Rows from block 3 of the encoder, named by matrix and row number. Rows with one number belong to one neuron. Each number is 500 + 50 x the weight over its row's rms, rounded and kept within 0 to 999. All counts start at 0. Numbers have three digits each. After the name is the row's rms in percent of the matrix's.
# fc1: MLP up (encoder.blocks.3.mlp.fc1.weight, 512x256), inputs 86-171
# fc2: MLP down (encoder.blocks.3.mlp.fc2.weight, 256x512, transposed), outputs 86-171
fc1.334 087:457554611494454474426558519542431453526496395483483498422483554526536432436527573522524523404509444425515472484462579435453594610537450539569437463532546549393478515462486542517487472519436404503472454475603342517427460551458557519523506510513577472454430487
fc1.335 086:504452497524521446506434485458467546486512507506514496461546523439490554514545558495459653557562555529554499468526588492495475455490493526518530505440467477474499459453534447473523479543520467528473511621527508457507416459457464595410466452565524568497471466
fc1.336 083:479506557475574441441444485522447499529479541516456526486515520504547511417538541499465460539553531558477481498548493461466579463554559453447507508553508430519493449430528519570428440495500507465562432498410521564369474612514469441522503529503509516417524512
fc1.337 102:399404481449423452501444599546557558480549442609568482414523473417412460529455505535506528567475527500504474486589573465465460513455522572518441466473391487485486541472478482492516599425517550521516493553457536622445452473496534482515474488501453429460509524
fc1.338 100:469553551465487564557465549596570594507568565500488469534486464482506499539431516449484493510506550510476436537535521629414545451431583451512469447502541407444500526484472469481585516546446472464470620486520495576551612492465531519559477471616452545509453520
fc1.339 108:509458454456472463470509433560536537426533578527467479433471539367472502474534528540538519589478433452493541435549474546393552476469506492492493584467442511425517505472460496552576520593508485560497588554506425475476498530461516460503456490515577556473435496
fc1.340 112:482474426494494530487429516519437571487506384537455503432498510489538528533447494464506470581485418325559494518492527570511444505482499455482544505575529473551532480493529445561545503479511450509504552569469431471509488558514525534395557411489465444458564451
fc1.341 113:472465514463520565418494547457581550469465502460449523503482526380397470459507486404534536573525572457529501500453576414410567468540404443483478563593551593546458480424504502432472508499480454485491499440440591489436471427505532469565459576450517472469556490
fc1.342 106:504522532523501515556472592535563462494515509477528539515557485525527581422456618517476497408538546528534585533446524477502550507432448481498535459502622490449402496447415463417552486516432546441459463563446518494505526521531495494476465466488499465532497477
fc1.343 110:575475511582550558458513433593400540431600556442398497502487570500533589567376518473577496481542490531442485406578475507418531489400495425493444564504518534497465530482541573442465525496478526520436524467522557469519550492478463500575446454505416494502521504
fc1.344 110:449470492528515478533478544450537610488479544487423498490591514512529470396556544529495506557516584475534518452419476470439607477495448474491423529468509482498486466471590422539555504473549501495549599524401475526503401502562462563439446542557590410528523532
fc1.345 078:528514530515515476578451507426572595546396459533555469488554609514576554548488601495545502481408311516432467475649551452523463531460525537479443498502430470447478545553520477471565569531453539540527417559519386453488505510488516600516431479510578436491440489
fc1.346 098:439494385573452457570544502535474477548417523458511500472500486448465489469565553537506477505452536564567513498503474420444539569564423543505518428505507532506518494455389500475474526522517514477493598591498446508512357397568583440418443380492547507559470424
fc1.347 096:494517538450383553451461527484535502539508524458553558491574515488486499432567579415537495439543489457551542577494486461486480464546423472577508497480506504536482487451468429441498478497525483473440497526466496461491490460497513544551464571527479458509519429
fc1.348 094:431585485452532453404530371450509564481439580439460500534516494439564480490519521458474521467507403487470593500488491507478607342510524503492516562492392450418493490488428518582564525617519432546553603480538489432488400536510439526591451540447510501485512495
fc1.349 096:473435440463506526372459539458562524467499460520463502456493545491373541481526501441475555637526550540473507471615512385463601517576507493509503543505480531594498460443563520470386496455484439508487451423513581488433477499504506477545425547482544518426573504
fc1.350 086:509556407486557535463492485488504567492570514507548460495542508480494458485514503417531548570494540483444476492533484437535499462554454513500532519571399484515567519517486480507527539484449500547550526559499480479526500355525564537480427484501603534565548503
fc1.351 090:505467357499531530526515579553549496452494489532500490398508466457503478474452516465491596511480382443502426453626508503449466573478465511494467458414485476537534499452483430461584534524495566485482591587601469529528584513467539533437546405571496457557469480
fc1.352 107:469526523517466522500483486556489514607484491458487551495640511449439516491487530446483484544461477438495409481445459506502446514471624560546590492629487380512474469430467457470489573511499455462492548483510491547515439476564522601589449420569505515446550468
fc1.353 102:556475494500521488536473509523487655457620517510493527453544486557518591515517521528526506509576634470538417485346457613446411509436464471510427571528445469452519501483508533387595506525547532495454493445483468536545503554500470525508398580565514395570549499
fc1.354 104:513480443527564446569543559486485502444466506560437427464550509388466552487515533467408518477467455558527489499487562501496592475433499459426452462508594508430433538440455479478532472567452515564532539561589561590468414492556507500457499487485512580590528552
fc1.355 114:562450498488523555526484553480456508410502567502491542465515479479518485515495515488465506517516555471563499450566469533501489517456431441555423479450469500520506428535528472537511484574474463511524525517541391528578574527466503454419495444511574439574536437
fc1.356 096:447430491472498458470420534489523533503466562517508502449564518408456435558539531464449518689546527572507524500618523358504500443520498513502498512489438449522482471485566386489483465485510455527530506569490517534504481507493473529518417497566587504475545492
fc1.357 081:510532532493459470514490560506408476413635485499555495475517519517400445518562569566524542566558550432447490501453401581551453561541518554467557564570472542472525503457478462405508547527435501508504544513444487476479489526518622521385365483448562506529590504
fc1.358 102:498551607456477494461401497577485476486529469570495493456479563501469473400533513586554473474523465495542394492441490538542465560473567566518553561585534440560483512484506503416530593503523441490539606487460385667485512551405512538516498397472443437461573481
fc1.359 091:502531465525462504586502504473502498473537543437427501467500524450459556547527557529499506516459541608532417486559548528369509479462596517510530429535477462405440465434434508413529515567477523448460465450499389526491462596509545622494336485554523392603502436
fc1.360 102:462507522564528491554482455587565552523575518548470433534521487483499477490430525525496551427466523467465436480489567606440583410405559503439432441500552404407504525407488528498532528508445547463548536525463563483494509454521506558566408484579411562480417551
fc1.361 114:446465463444467522494498448566467501491528575502564474488482459465525482507450508458590517479500507537478473510540482519392558512601485557495506465447470508478549551505537525482537480513386499525507432479477488552449544507469499492449452469517554494444464451
fc1.362 102:536555468516516574487449574503447559587487429524469477445493594430431626559458492437518489495389471461448595527550557547449477453508528470451523518542492604420438473534503519448437558538438405509412594493589466500462542598382506445504465528525584493509482546
fc1.363 100:462532585514516481480405560520540571407549445602503495512496535440498490475494537454506558521496491464624377468331541602508451628507567512525448497565475466480569529507483428461475527488476500486448594520450604551515567488524527491521540381512563541482571482
fc1.364 096:474443533464484477461544451511522470504484584410473502506503521448477470483547586520527473472419533549553449463461591489435566518575465531501415445564472539515521468523575512418438522609462511479488450496638517551409505412507545520518464466491506534493502467
fc1.365 107:465490526464473598541527497569557581515416582516496575499500519491481491481446513458492539506550537476604459498458497477540525485522477491433438541493537479493531373469571542509580493582450435420557521481497443568564526503454502522436451560622516465410425456
fc1.366 110:485446432540510478594488521508465511439416516527587506497515464504473433521483525467467541516552576487519531460480580507517530534518459594546379436488459530517498509429421559504486516484454509504517561546489529557550406468487514496431509395447408507571524478
fc1.367 094:407499423457482473541395537477551521495492577509512501503471543473521504504467545473597476432563479460513538519461558470407460508530412425516509584466560520514424525438433556466474520449546568521497531446452496484505476481474617504563468548529492514513570502
fc1.368 069:494505520536492459438464505561507568478469508538481503442631504404477550443527617485448632555547530488518467481496525452467478421466469560486491503520475478480473435376533428487483562539474447494496511598572534482479442431465492544476454453550530525486477503
fc1.369 092:532488473476499524458436425464461548448488550438518566470569508473468425490566509455467554493575496492545550513466605523514452522581485549549526515505488505387517389519554518531440487468484379498502583572517486467584505483394485471437489443489526529454508413
fc1.370 115:488413465544538482509493466498495490541461460528480422501537429425580526510506509449487571484427543383474448489499585517474493449497531510455498408483399535424495497490582474470418471421411493538494421573587601391434467485500543498515459514512532581473404521
fc1.371 092:529500438530512476444443488497472531503463505551497499417517510396469586502522564508427611519558501507459569465510583563488535399446490507463563502425479481522471472424481446513487472535517480548494553555589490470553481495418469536504458473544479538443541501
fc1.372 105:474532565470444497382560575515480513580540356621525453397533445461434500522479539510484574514521506436455392575417536473548483552453517470509501514581565512517458553533514440449497481514573452557413484473539460555487434488539477432568492531580489472470530578
fc1.373 107:423553488450525522457516516468472496508475442512431468464454513481446549503481537426525503496475511522419481487606483515455534492463538425452517554537521466527493543547530480519428540494587497505447452442630406510468541488446551585568442455533409509486463522
fc1.374 098:533519564565480541408546455565422544475537408492460522410550475538453641491497509528491561514629485449430398483411475511491456505462517579527435538523539498397475488516582500407512574435502418512404448474553461508526446489448426488627492594579502584441440522
fc1.375 100:392569527460476474531527572537517516533598436519498467398588474452424474465544526559447528516452530485479439504552527546391521518511566547460509535482512481472503523415458353544541531543562545474480474457532428605467449463505570494492412457608583515574537546
fc1.376 095:408500488479501557450445509427556504500462480518588525435510438515441489453532640472485469506493446542494507497458567527463489548586447544450465516442529430548594503451512508543455535413523509478512459511552450565455453468440547480485469485548530565471396484
fc1.377 116:510489478476448477441496472519496458583370432517487493443570478421476460472527515610426566543421520529543556576464511414519518548513459581501590480542461484541470479490518404573568438577554420473580609509495501542540507460551540452444519513414494439483649504
fc1.378 104:578515408537527495544465498527480522357529484495493546486577548515485614464476524563366478574601532486419540521503476549539452459402515509516474536459413504510474467450429509481509521498510529495507567508506554469509450472550441503453526533498578526541600518
fc1.379 084:401496476441427526485478437491543447424539467500545533516561512449476444482592517490448523611449514478488448503487484510528455489589577509524530437597496385557495463399514465456360523399471454413515504577583572469445464260530474547509547399487532508490473465
fc1.380 087:517485484504474546475539501526571538414527486489503488498559471482500398444539533554532504509451500495563527540397550525488414488523497529525581469536498510527423498499483494468485434584532447488486520578674536506497526240445595454498582463533521605482537503
fc1.381 113:500558569542490498564491479573513483451487546410397482493519513501535494485525521535545479468484434564568539451518525446311492516520499468447617505439511466504452442446525456491498509534512513461550499554488464473465532494492570566463457498529585465529380473
fc1.382 106:523505434496509466511483528475476537549465387473529497509591468563538520519531545548449600466508569469457392458534519503526479495525492675519477403430507494532528480542526420546532480560489510485503417537504542512468506511472465605435486398554425458459405486
fc1.383 107:497549540471475592428485469580525489525484514479545535518597523472509477446446496399472478506483503504432512555544542519535454480465592551539570520646514502573497452470498493487429561494476417451462532508484499537525545456501499496588520432490420442452577465
fc1.384 097:576462558544559571515500478537487537479433550441462489512511502527514648468411571528501519499533490561492539521474432563366504498428476472455414506510518408542501521441484571513566438544481513479501501489478558543452584541524474560488477583477414451530544541
fc1.385 077:473526492562470509500549542499566446521528513531505500482493546497463511462566506606474508501512525524551559470440444495514522502508518477464598567469472492575535541462495515483628453506471473490542485629648576578413458321507487473411530460534539628667506528
fc1.386 089:564499586490476504384474501491508546532477503554547516498518537524579465416504610514488592509497608527573470527467567507572541456531608576536426437558506474447513488468593502559435500514366458488491458524502489491497383543455433521533431501520468458452451486
fc1.387 098:449427504510482495485433552496520542496531494478485507463611560402463467513579571465486511647511563493547492500522543386489476457480478501539486525564507449487464485384548396433531505524542428522468526530498510462486461457484500553516441487534537507530554490
fc1.388 093:449451621435544448524466436488550504587468548450465512503448504551432606489495601475509523497555501458458526507433437521461526467444506454500560483459549399531472497508504584527510445493528548471483467435510475500538594467483538483536441565484489546486546514
fc1.389 101:433442460504533513403394540437508582451508532549585508477560521493429475525543559464467499670528595540487566510480560476487472496581515494501512544551426478513557486497559453518482534443534449544493488513468482489544467437418549519468448493522568493460493515
fc1.390 098:517487588510476483427549478479436591542487459587544521516528443526444421553468502484476548509576505448413485492560634459547476416478470572492451541435497556484504524514495480613471506473466485513468406568485596569557455537467467457503540545517426581456480520
fc1.391 111:525513397533461555471528550583523516437507499492498544550555468464490565568457550474436480552465526585468500561462552458454615533503440547514488466467570499546485557352406403464550495557410402465455487539552599544549452442535457499422513463486583494534574471
fc1.392 110:463558425430398446523465502451485511526543507534556553450574460526555518487587487487484556527598492500477465501472467466553474476481531523593507480483548527399456461464491461416496530484477509485456516478534505447593483481505552445536441493523608475518578453
fc1.393 093:452539505492455524472468531434458547520562499650607489452525494483426510490506619504486436529463560501489474529437496469559467509512540559508497484531465477482614582453515490512511516474547486472462569509552502558546315506526558489436433495511486483564543545
fc1.394 089:602487505476565546458481508574561500494523410470425457536550491555477554508483593491431549520522611470503501469532479561556514489492493511457427458551388491478500547480472527490491534473438556531501473477409600519419540525532475471527449501465468477504590543
fc1.395 104:574522496594568607442550471471375504496550442461499475415560524521494563428528568546385608483519527475472521454489460464530514462568457562412506488512492386482597494528493534547568515520405452561527486525519518518511509511534397496419482468443552494535455450
fc1.396 090:470471482485485473536496471525456481452597566478411514506527479540553484414532574538474488468529536482491558519494559515432541499458512394474501507583461481501422407467490491427488538570559533447522483435449451517403576533503475538529472550511504431493488508
fc1.397 109:461494465419504524490491552446515493556452551490564502455494495464552583477520484434510504475489480535568534540569453464413503569540422426523447514476474476541508512545591497487514513524541429492507470454525403592495617471429528488522528490499581529507557489
fc1.398 121:529449479494478494574427506544560602399558574477561498474549516545470518524460510494495479519521492439500577466435469640437433428490434576471432524406424531562540496441446579422514550508489502523510484517443554523439466510485432543411488539525425490522487464
fc1.399 099:468459508398475389465501538481546560598498448603530362450474452481421570484539510492526579574471568453492416366520465500470557492477535529474511519577577544497467571549551472505491557540547553617482479558491499539425464527471546513539431407529395523416426570
fc1.400 109:537393519531538493532538537422450558461539449535433501450489469564510522570448539481500515489572553559536467486462560525476596510476449468459482453391598529422453532565556502528525497531421469539507362511517521488504480526487443382343495499440536467462466523
fc1.401 107:479498502444422392538498520507545537496527473630518407448490433479535501495522505526424512494511466444530539345529551511526502448441470579452468547463581500391432543492431441474539554560507589636578421537489505557469423479489536481515437519523460576468501553
fc1.402 095:541522444479492567450470461520441450581476448495467526491443408473477660511449472469436519522629480463398439444714428464473544515551449464484492533535530587475518469472501488492459443451447493504501488465500355513505545629510476510480512471588544577464470468
fc1.403 092:363469459461467491437453525478552570466509500548524491433534527424444448539546555480473526680514577478464523493495554440440468456590504538500519544553472449513515477405502434495504503448533443538508508539486491507481439440442546519497424493570537485524526508
fc1.404 108:495446468420456482479488499476513488576450493605506469413578498469509445515492519464416464580470465441545543470527540428548562418501480483406627490470581512489507514505503458607575592595512479534570528517453551525490452534535490469375495453455415442454559490
fc1.405 085:549559413548460552441491525516405476443483394550519477480549527432415474496478523520464544485494558564437536554634508459481391567429439537519462530491390530446515501519469455408470497504527423467496575522450374538515478541541504417440455550569537412520467539
fc1.406 110:508528402553509484487485450500490519509425487490533468576559460413548551520519490423478479474399520544362542494477524532446535520558564500469525477421469456435572508457461466582460463414463492504492499528488546489486538435499451571526514545567546585420390494
fc1.407 070:510456486472491507495455492603430439500521438594570431495475496454505566496562491559541558520475581454459457464540566560542497477513458502473532457439394466557516465496486506566482506348488494519526420570470431509443587553416600458619421507488507420491614529
fc1.408 112:499506518453473456414460493470438506530470469496557548474589541469561455424589502431478529507457502448470485437540569481522563581626475534506374523513446535454591408493514502529450458513504463507487529578553390538482460516398508448433578518528561486439376444
fc1.409 104:440480516486458502469501516475553532506541398582444524415449494463479585510533525439470544469529506523378469499490406403507537536433541386483591534514563464533459489528462435523487522433568497484480460464558504468565581456455521461579410454512566529452494522
fc2.334 070:475484570469508512406488503546497495539533575492514478495496390433443508440459461436574493590537549517624491554523542509521636543483450451493485471413434605608446528561517596489443625499488498556522475502502518527459497502499471407452532460443575398500486491
fc2.335 067:468501511455511496480542498494520511624348500489512513437446493330505481493501338408519501434440511525604475489556476472475486456509482515490526517549547441549487563480481419483517524499477494519517480655484527566493530500509527462559475490584439490502401508
fc2.336 082:502451478515535494466533470550424487391500482509488491625531580476563486441488472448493466509521354511469489524548442525528522478529506530445429530446374499520512473506496471506532589575523476538540508477429547546452523417513426553387344497439501518472583564
fc2.337 093:512449462544477529497481511444469509378524521483475512477522557398498464501472527469533489549493506436533446465353520497529530491526569523531456468464547536509563500504550518467466424502467513508466583404541566460533425424517409580483637401436483528461457474
fc2.338 114:468516572486496471453537558577452499497492521494539502637548545458410485444517527432523515543526415413517496487482578552606466493489474482465463484446355476507514466438474513572482542434522532498479530526529578498512376423488506502520514559519582511496493509
fc2.339 073:496482556444471495543570469479526467531538581536507521626567478485508516431513430394491471551509546500684502514458548510520472536509513506502500512526554513486464501496481514599566453560557527475504477509476486538527475535470505483468593468475588478526516505
fc2.340 128:471488534532502500480560551503534438515471580582527486569531541447531531503494479507465534505578559606412495537475562475504573492495476511494410492428397447512496508509430571498507480489446527493481401465521459522483520469475512496604487530485498488493464527
fc2.341 132:476535518516500473416538489432493501509393517504535472437435525414523518435509420427551491483516527469559548544543425489510584495533468452472528524487407387512499500372518545493477520483593469488507542531513515500500352477481579438543367554454521429505575529
fc2.342 084:521484503477535521570458598592489569546468499515505474512607509452545530551497556428531524548565580422565492422478593528519524563528398638511399516440467546558467541414529554484448468440496600494530428436557601508464505490497529473457504419477483475531489484
fc2.343 094:505548567490493455443432476386514509575472606491499464587449481418559482515471465503475477501411553558604499506388571456473559447496536497505566499505493512588509474493566454547489437479537473515505494520449458474497456559530478473462477454536467525495589498
fc2.344 113:475496624526462503443546495524514447506513502438459466653604459585448486496494543501411624481534507444494491558520456502477594431502442516546525494466473504558566531445507505589469447583575474522498539471418410538467470525518529459494569502481503552525642447
fc2.345 101:506536509550505496409498515591512535429530496502468504452455446563513482373514433461431484408525596516528506503481535448489556510484389522478562527428502550465521528461420526539494459372483535507500520471483513580568500488543524358399542504559500655495527500
fc2.346 089:483560546476500522472500502577478488386514563516466543589531463462533460541518474476552478441528476572487479494578553453473470426539579490574447504426530513523479501525582420517550527470492494506476426527488534563477509629543557447479486527527585536482577477
fc2.347 088:465462549460502524448531452509479475557522495486533505492548503484572555451540434554561627499522610514598447443502444643517565483515611525471503497522496444427476516470646493559579472428614442513514525575477456518477527473451520479563490511505464543507445511
fc2.348 077:449528537463525524471475506569466493507530565475517504527474589510478452478509429461464466528484409462582510546500532499535596539531545573449497492440540539415517527446439490606448499622365537487481419448438456549455505512514518565552528548471491519486541474
fc2.349 103:523538472523487486419550523505520531553467467520479504497460555455496578440493516513573569430522561469476535542544448541525570563485509484450528453457384406482475479418530477540544569443578440498488483557554508527489383506520629419516412515611483459480563474
fc2.350 076:516484473511473490536590462588549487445501496462458529503494508584441492614466514528438529461543546535519568491492536518485501511490404414455494528489516490509503487512442531531483449526525547437519417513470531497557503542542507584442640497489467614494513481
fc2.351 104:487498536436514490435501529642493431537488452474490504507554522528588412417441509410539607535567576504488530533494500435532525584517486516459510526560464509462502488522551528497545443471479505468540499423551533530529464494504383518495485600426510544504491555
fc2.352 114:474502567388494478496441458547485490505577579505517484579507561429557503494507429497512537463380532464509549469518521537448435475584618540473607477545500531453518551497528469517471423495429547496474470421490455512462498454527497471495510489576594656483458498
fc2.353 090:440445532468508501500421463380561552520538492479510496486453480546455393507510484494492545518510444445506461589569536527610474512446618467459540516481457486596519516619563363552530517472466516460499435471493457536485563606494510562541394430493472563515397508
fc2.354 114:523510508403560519436539468535469502618493499497506479417503379562497479461499483500602533498513489452504560458531503512538416445437486533515488509573478493572501497582669518460443462418512498520494440511490515506476540487418492502568569592571424386481476473
fc2.355 137:503480478503533459481534510644547539519530512464529485469567497488482447450463450547605441509528487446537489558492485552383481611516456485483481494475385587556438591444470528561507526526622497534511464458498480547511458507500545509531455565582546445468564496
fc2.356 081:516470542487518483536410496505490507543346529484500503405614476394563485422518430475505549396475517555615527503569520433435464461531480525479544514536593497488467543470496459447514517583477464514475574612498488508501531511456465468448454456579523434494400479
fc2.357 083:529567455525473490450534427546471431502478488504520509502454461511532516521455549600475393508536293485487530470514483559493474501512470584489636482491526460542539514454542431460520558425492548485498448452475535544520504515457441500485691495578520528462468520
fc2.358 080:544506454529491471472573555581476417486505403482450494522476530524570479536547361491479547617530460463542415467664440415530455620525457497561516491504559567531542500421485568527449408550554473520487485525491462483534523486511511441517723519541419467470497460
fc2.359 076:426529572539469535523436579579438471586441500548458480490594507474482481547486445560541528553407558599444519504614465422395472458491526487524617475579600623447492497537487444600484467533543456466502558520444443477532513505533448456534468526444489554498511513
fc2.360 100:486501450476481518477519561505475548424541623504521515590479537476492524495530570412520580566463359450466514470506529496579549522483375492541471515443443573476536449533488472530461611414566551471478532480589550501489475405516519488523516449446594435484457458
fc2.361 093:454563515479511501476612503418532474568485554521539486566479515453561443499509525539481356490529421495571491477375612536529472416522519512499515515517466455529474513528535448447481575491543549528496456498594501538461435527445467573524584510550509414493589466
fc2.362 088:474519544602494528555509441480520483452498460515557508447600513489442529493509554494641516462471578446446543476484471421459559496505418358534466565450452569507470486453481514525481571359518482478508633496396550544538435571519558570485525497464479512522571444
fc2.363 119:451445422495500509577494499453470464652557429523489499423471459481452526526512546528524512493523451442469429492583494470580504591514538476564463526573516501432518503461410443489462508365578563467505481488556452481540459558561589484575488413592535501493459495
fc2.364 081:570487588466525462509459475571529446496443564504498467518475601369563552486522483471482540503449575511571514536495390477478504465489526495497458498494373387520559493506540546512460416454531476500539437465539531575466549524575564411473483469556595485470488443
fc2.365 139:505509516448530512458594509554446461554553469484492501421419532407478457494522485440358477479439469572405546490561409557500519462479503457484560511521437368495531596474460445461496575496492561476518484581535496515497486501497446464472404516380614496531555512
fc2.366 125:510504520523478522485423529508497477613393573472550487515521452414490459537503404585548417542458482562528463509524490551379433423514496523516425504510498488530525575460529478471518467495486479497495574550527586535471432540534464438464532559512442502525480498
fc2.367 091:454484537476493547479504522430455536522411539532507481416497531431491602540480449446485488583507577513463511489513439491462632502548514414466567521447377441457511531478504513471477560577571560490505497614512510473511461516480525502498411554517551463496513523
fc2.368 036:487476552426510476525525527489532539600405559492519492458517493436569461469471344470523567473484529533580559492572526488469482399560460499485528523485610480490500538529480419501548515472484480501507465633529496529486601539491527483474496483527512490499424525
fc2.369 098:465464390450477461457457485505506518471429412487474510386540514513481482527490550488531510418543430477486470574424441559464508522430508558530470488562476472512467566455411534425524454598440503501473500476458486539467453528518448574518432537418438469489568523
fc2.370 109:481479488480510489479622493587497448407512418484463538477553506500505510587504397385462590449459437491558479520547492474550402596501456517500516490579493498503452431456505562357481476492460527475512585575592517463510540411490544490560548457484409516480455508
fc2.371 069:515483540490484505487559513508535549529388507516474500447510496397483526572468456481449490510499507531563467508501498508460458480506468494490507503443526480575520500526446423460487532456483464500550485605481536578495520436500497388431470436579537485494401528
fc2.372 113:490507481535484497500369486453442519372502589483506524510531468645571440508525473528567533507579480467536515435538546455587441377531521505525538486497547507506512368580606526480493455429467480490512442541500508443495595489459470490437528543490525538490541466
fc2.373 095:512510552569511499496463439460475493478531641502432500472558490464517473557495488463537479497470498487623519463425558531500470531500510444523463533574560409554530465538526519504541457478527499499473509556459481414507480437508560475544574453432479412498493488
fc2.374 076:486509420492493540487529499467550537571551478497446485448470537516603514436475429497495396444578487544547498501559486415483501468485486515505516532543434424493477411509531611426508525484566475509493519559618477561471514560570387499577430524655565598518557472
fc2.375 093:470496475581464499536457490481576487476434594533469526575414500472538541486518477438551502394471434424550452493535421545531565408465536540498553476533493441608489437481560576472461530490522494493450489585547528518467460513477527567553447453504472408522490522
fc2.376 083:497550543519521516497427537415450457570420477493545458406512506514500531503501557607502494457493615433516383473430551596406517473474496516523456444486544511512582512527433525510439487407624481490556469508443496506506463557456442379487587574428475448575421478
fc2.377 116:551545443610550503544518475452464610406543507531460469498414476479489493499488493434558392459520522521499438400495537573433544505480479498514432487451456386509441484496474488418496629472499570493513402562433427481511568577443552552577512441552513557502436472
fc2.378 094:459471432534528502561475482454543589456528603536431520383485445472384483544467494467470553451483521463605491530506478513489482482488476521541477517487477482636492480533485542493500440465536468504506509579505550486509541532528452520481545483461509437460435494
fc2.379 078:499454516606498533553331529547454567517451495491443474419497523570487531585479549515531478465494524504507475463585457531503466539483468449505484520546518551482476501479528496469476433543477516508529592475486468494529464613497558661419425541505470461470524467
fc2.380 085:536471463527517470500468491521483488494458462472497492545496511565490546548518607461472533512544463482438489450601452506467512541544461506454442476490424535469544510559495475503525564483504492510492560475422502532515528646486456543492337531475437464541468531
fc2.381 128:475509487482495514489540512444485554551606401486520500488480506491488565583492456482422576498539506509334453485436551523584560471506500507526432503515528568499464478483488421549477431491482523498478454467496487510527530489528484445514538472525498498483564505
fc2.382 093:466519644467536448513625485600419483524514511496510520561597487566458530539487509462554556545601511527569436468547548455553497522499433425491398489447560532510517459567571495439477527508472515493493494518431540508444560486511550447484588567467479418533463540
fc2.383 123:490490509338476475451540500564506555524530538487546487527445512493508529535512472496539494476402460532496510343495538509468489501490479582464473492560531494507496593553532417501497431565438571538459411470509508496475488518504547556542504512610503598476418500
fc2.384 097:493430489476494491484337503447528537523464581431573515522489500516522528505520482382567431577434419476541531594477469555506518568502462462558440534482496552527499532511560585507474465452544496471471488492536410512477548526469471509474511555350552478531518524
fc2.385 068:568489483502473494503572563499514547521538444490493506494509565450487472515527498513473413543531564406514409539491483513468467491453454459484515494463430479616495490486461432524471525666440502457496526515352545562460518542479393509484419537517538338488543526
fc2.386 081:548537421537463485509591511536463548469462382515413557481521497563392511579526543525456526543494385525517563512461504606540440540466449518516493433462535539548494483499592436524502613555494458494526442443611505527505461472471465514447564573415469452493520473
fc2.387 079:484482542474499486510509518495472533566449520492499515488574487384554477450518417453503558383469578559572520511542533486473515454475481524509499502532555496501465505529554404512537463517414474509489564606570531505516526507464451465450446437567527568493434503
fc2.388 087:532500550443516509476384476482534490480462541506480531543444583515554449585465530437532426536504396429475492563511450549501464537483497489533418450498472441615465490540575462475503493485500429488448331430486563461451561483482575545572476520516478456456609480
fc2.389 082:498440566502489501490464495611519518493545503468478504555554473394532518551503446473479508513436559496584468478566513441456481520467560511490417502497511499551488502473557492456564599548487451504490601567523453545462541504482546442521441427568507455548430490
fc2.390 111:530523608510481529494406496557502470499473560516530478533526526481483557446495518517540528444464604535630509463444377522466488489520477529481602490492510404526535503507582585497486520558504513519493566596500507501489488427500529520459469511453539493499392491
fc2.391 114:528507551424540476456507535504535522538518463563393526503487417519453530555527512455498501451591504552510509336541499389567483486411534434427439515512582461477445542503572370414524541499543559516494450493506399557470482496483490458505576487518486449475495496
fc2.392 112:482450505545473502468507577602526416525477486468472495414493491370488507504484575549498455512469473542528479505447475497421587559528446506421404530475478428561456575451502546456482441484587468530498523499486605502463464550486384381486577521521480378520473527
fc2.393 107:502491420542493488501510487516486516570516437467500492351502425518450501484474595539396627438534417472509477515485504634525515525557438570532467507464579511485502527508422448527520523483458506504494527410569578553518417503525410513428507476452434502468448509
fc2.394 090:531473525576486526502579500581475457568368485474467514485439486476425516535417482530473426461532325593524450456500496386439476547527352544499468492437531496534477534524598513506524499469467398482487509552631542449511563551451465494483484597476449478522510489
fc2.395 129:508521546459480485509480474573514477554583531505513505552469475456452555571514512505475368561524454480477487550489541488504625484489507501563409466507450605601422486445404543463493534457560451503471456448437527477480486411463553450570485440478441501530511481
fc2.396 095:496529643485473478447430458508452416424555504509541451599459529414435498520496457431526421431485391551555510520497405487512479432473555548464521535424470504509501535459543510504506517528436487533483445534459521573440497457481539490459466541498509500515575488
fc2.397 116:567581541533489495536579510657523515530500457490530486474616498483456558504459520644526401505520501470478504452376504586468487478499588515475479532518570507448519530498402547506502462543463558522497585459433575500496494429556503513509397487502474486524455509
fc2.398 148:492489563455541471487503508458529421567491485465459478399426517623501425486523423406534590414567443490496484515587464490562482493486591480503537510558561429556507427596614481494510455532430478503525529454574411451511633544491507550563444466403462397493388492
fc2.399 108:505516477413520517455622461459508538593483496498497514446391513628514505575515471421514556473469503428558465476476518479575528518477476509514541523557521465537496462600578542576488441541522484500499448497602472532517549502445534563564503525507432449496504477
fc2.400 087:504502495479506497526568463447522454478557518493469486639423499464525482501507437524515432542527518431598505456516541605515537485527510526422538471425471555480455485517464408500506525494514513485467478419450480523505495730510513575521490473559514601501529512
fc2.401 100:497505514372520492464505506472582534556619469592568500414465493523407507418501495481522436497443486386509469467495438472597526461576528526495518465557529474465524543482502485483549482551605525502502511490525419574493447517496545421571508545487509406479527544
fc2.402 089:547448510533499533558599528548471373505591505463534512525503435478485503536505569511493506446499542497474463448446533528502548547493456552568561546585468560510550516494431484412577448503506569540521531455537395497488460460538455549464411464412489592484545465
fc2.403 070:509471540505512490537463511513515484553427504486498513523561492403547529496510442412444524469479561571577508494595535346513456490491486519501478507518627511492452530520538455507515534537402482512502508644556466504501567547472534443500464425556512484489428507
fc2.404 098:564477510473496524524482489542442421535611441469420510546487493441518502522499396438411550474468539495525461547524526487514545599482498531532483454566417487532462438475493489496465435492450494489524512522417432499459600526526592481527500460554525487566547480
fc2.405 068:465419477518484485549482520580503493522523539466457441385446422447650479462492396487419443533511450521528549458520483534518608459524542556457511465519530508507539447442560530485494503431396557530450479616626569580548470443513501544467510447446523427510605444
fc2.406 091:505476440477486496522598484517551531385601509501480505487505596420504315516496379468472408524468462518618512472614555482538484582485503508502505528488486578437473476479512423422489465527443549502509561568477496527486574531492503570538525466540561607526536523
fc2.407 062:539576528482518538408432455591515459517562431463495505454436415457504448423461419563553479430433508404564570510524499599549390479470663552496491516525455446475492500493597431412532514334510487521464511467552540477469510495516472570502593486465417502512484502
fc2.408 127:539497605548485510543543486545520515466537484519480494554469478479509467519492500582442461508587404493468518471354569411493432399515487506508602476477650480396417564456364470455488496508394533511493483447398622516528503489525484544488540487459497510530563495
fc2.409 087:464487557542530491475446556535495419440630549469427481510517540464516516391461429497535575457471488475537447486417523484524511424517563422501561487439480460570547484564601531474490449463497533516489444551555583497471567376518478514498571578498606492539513469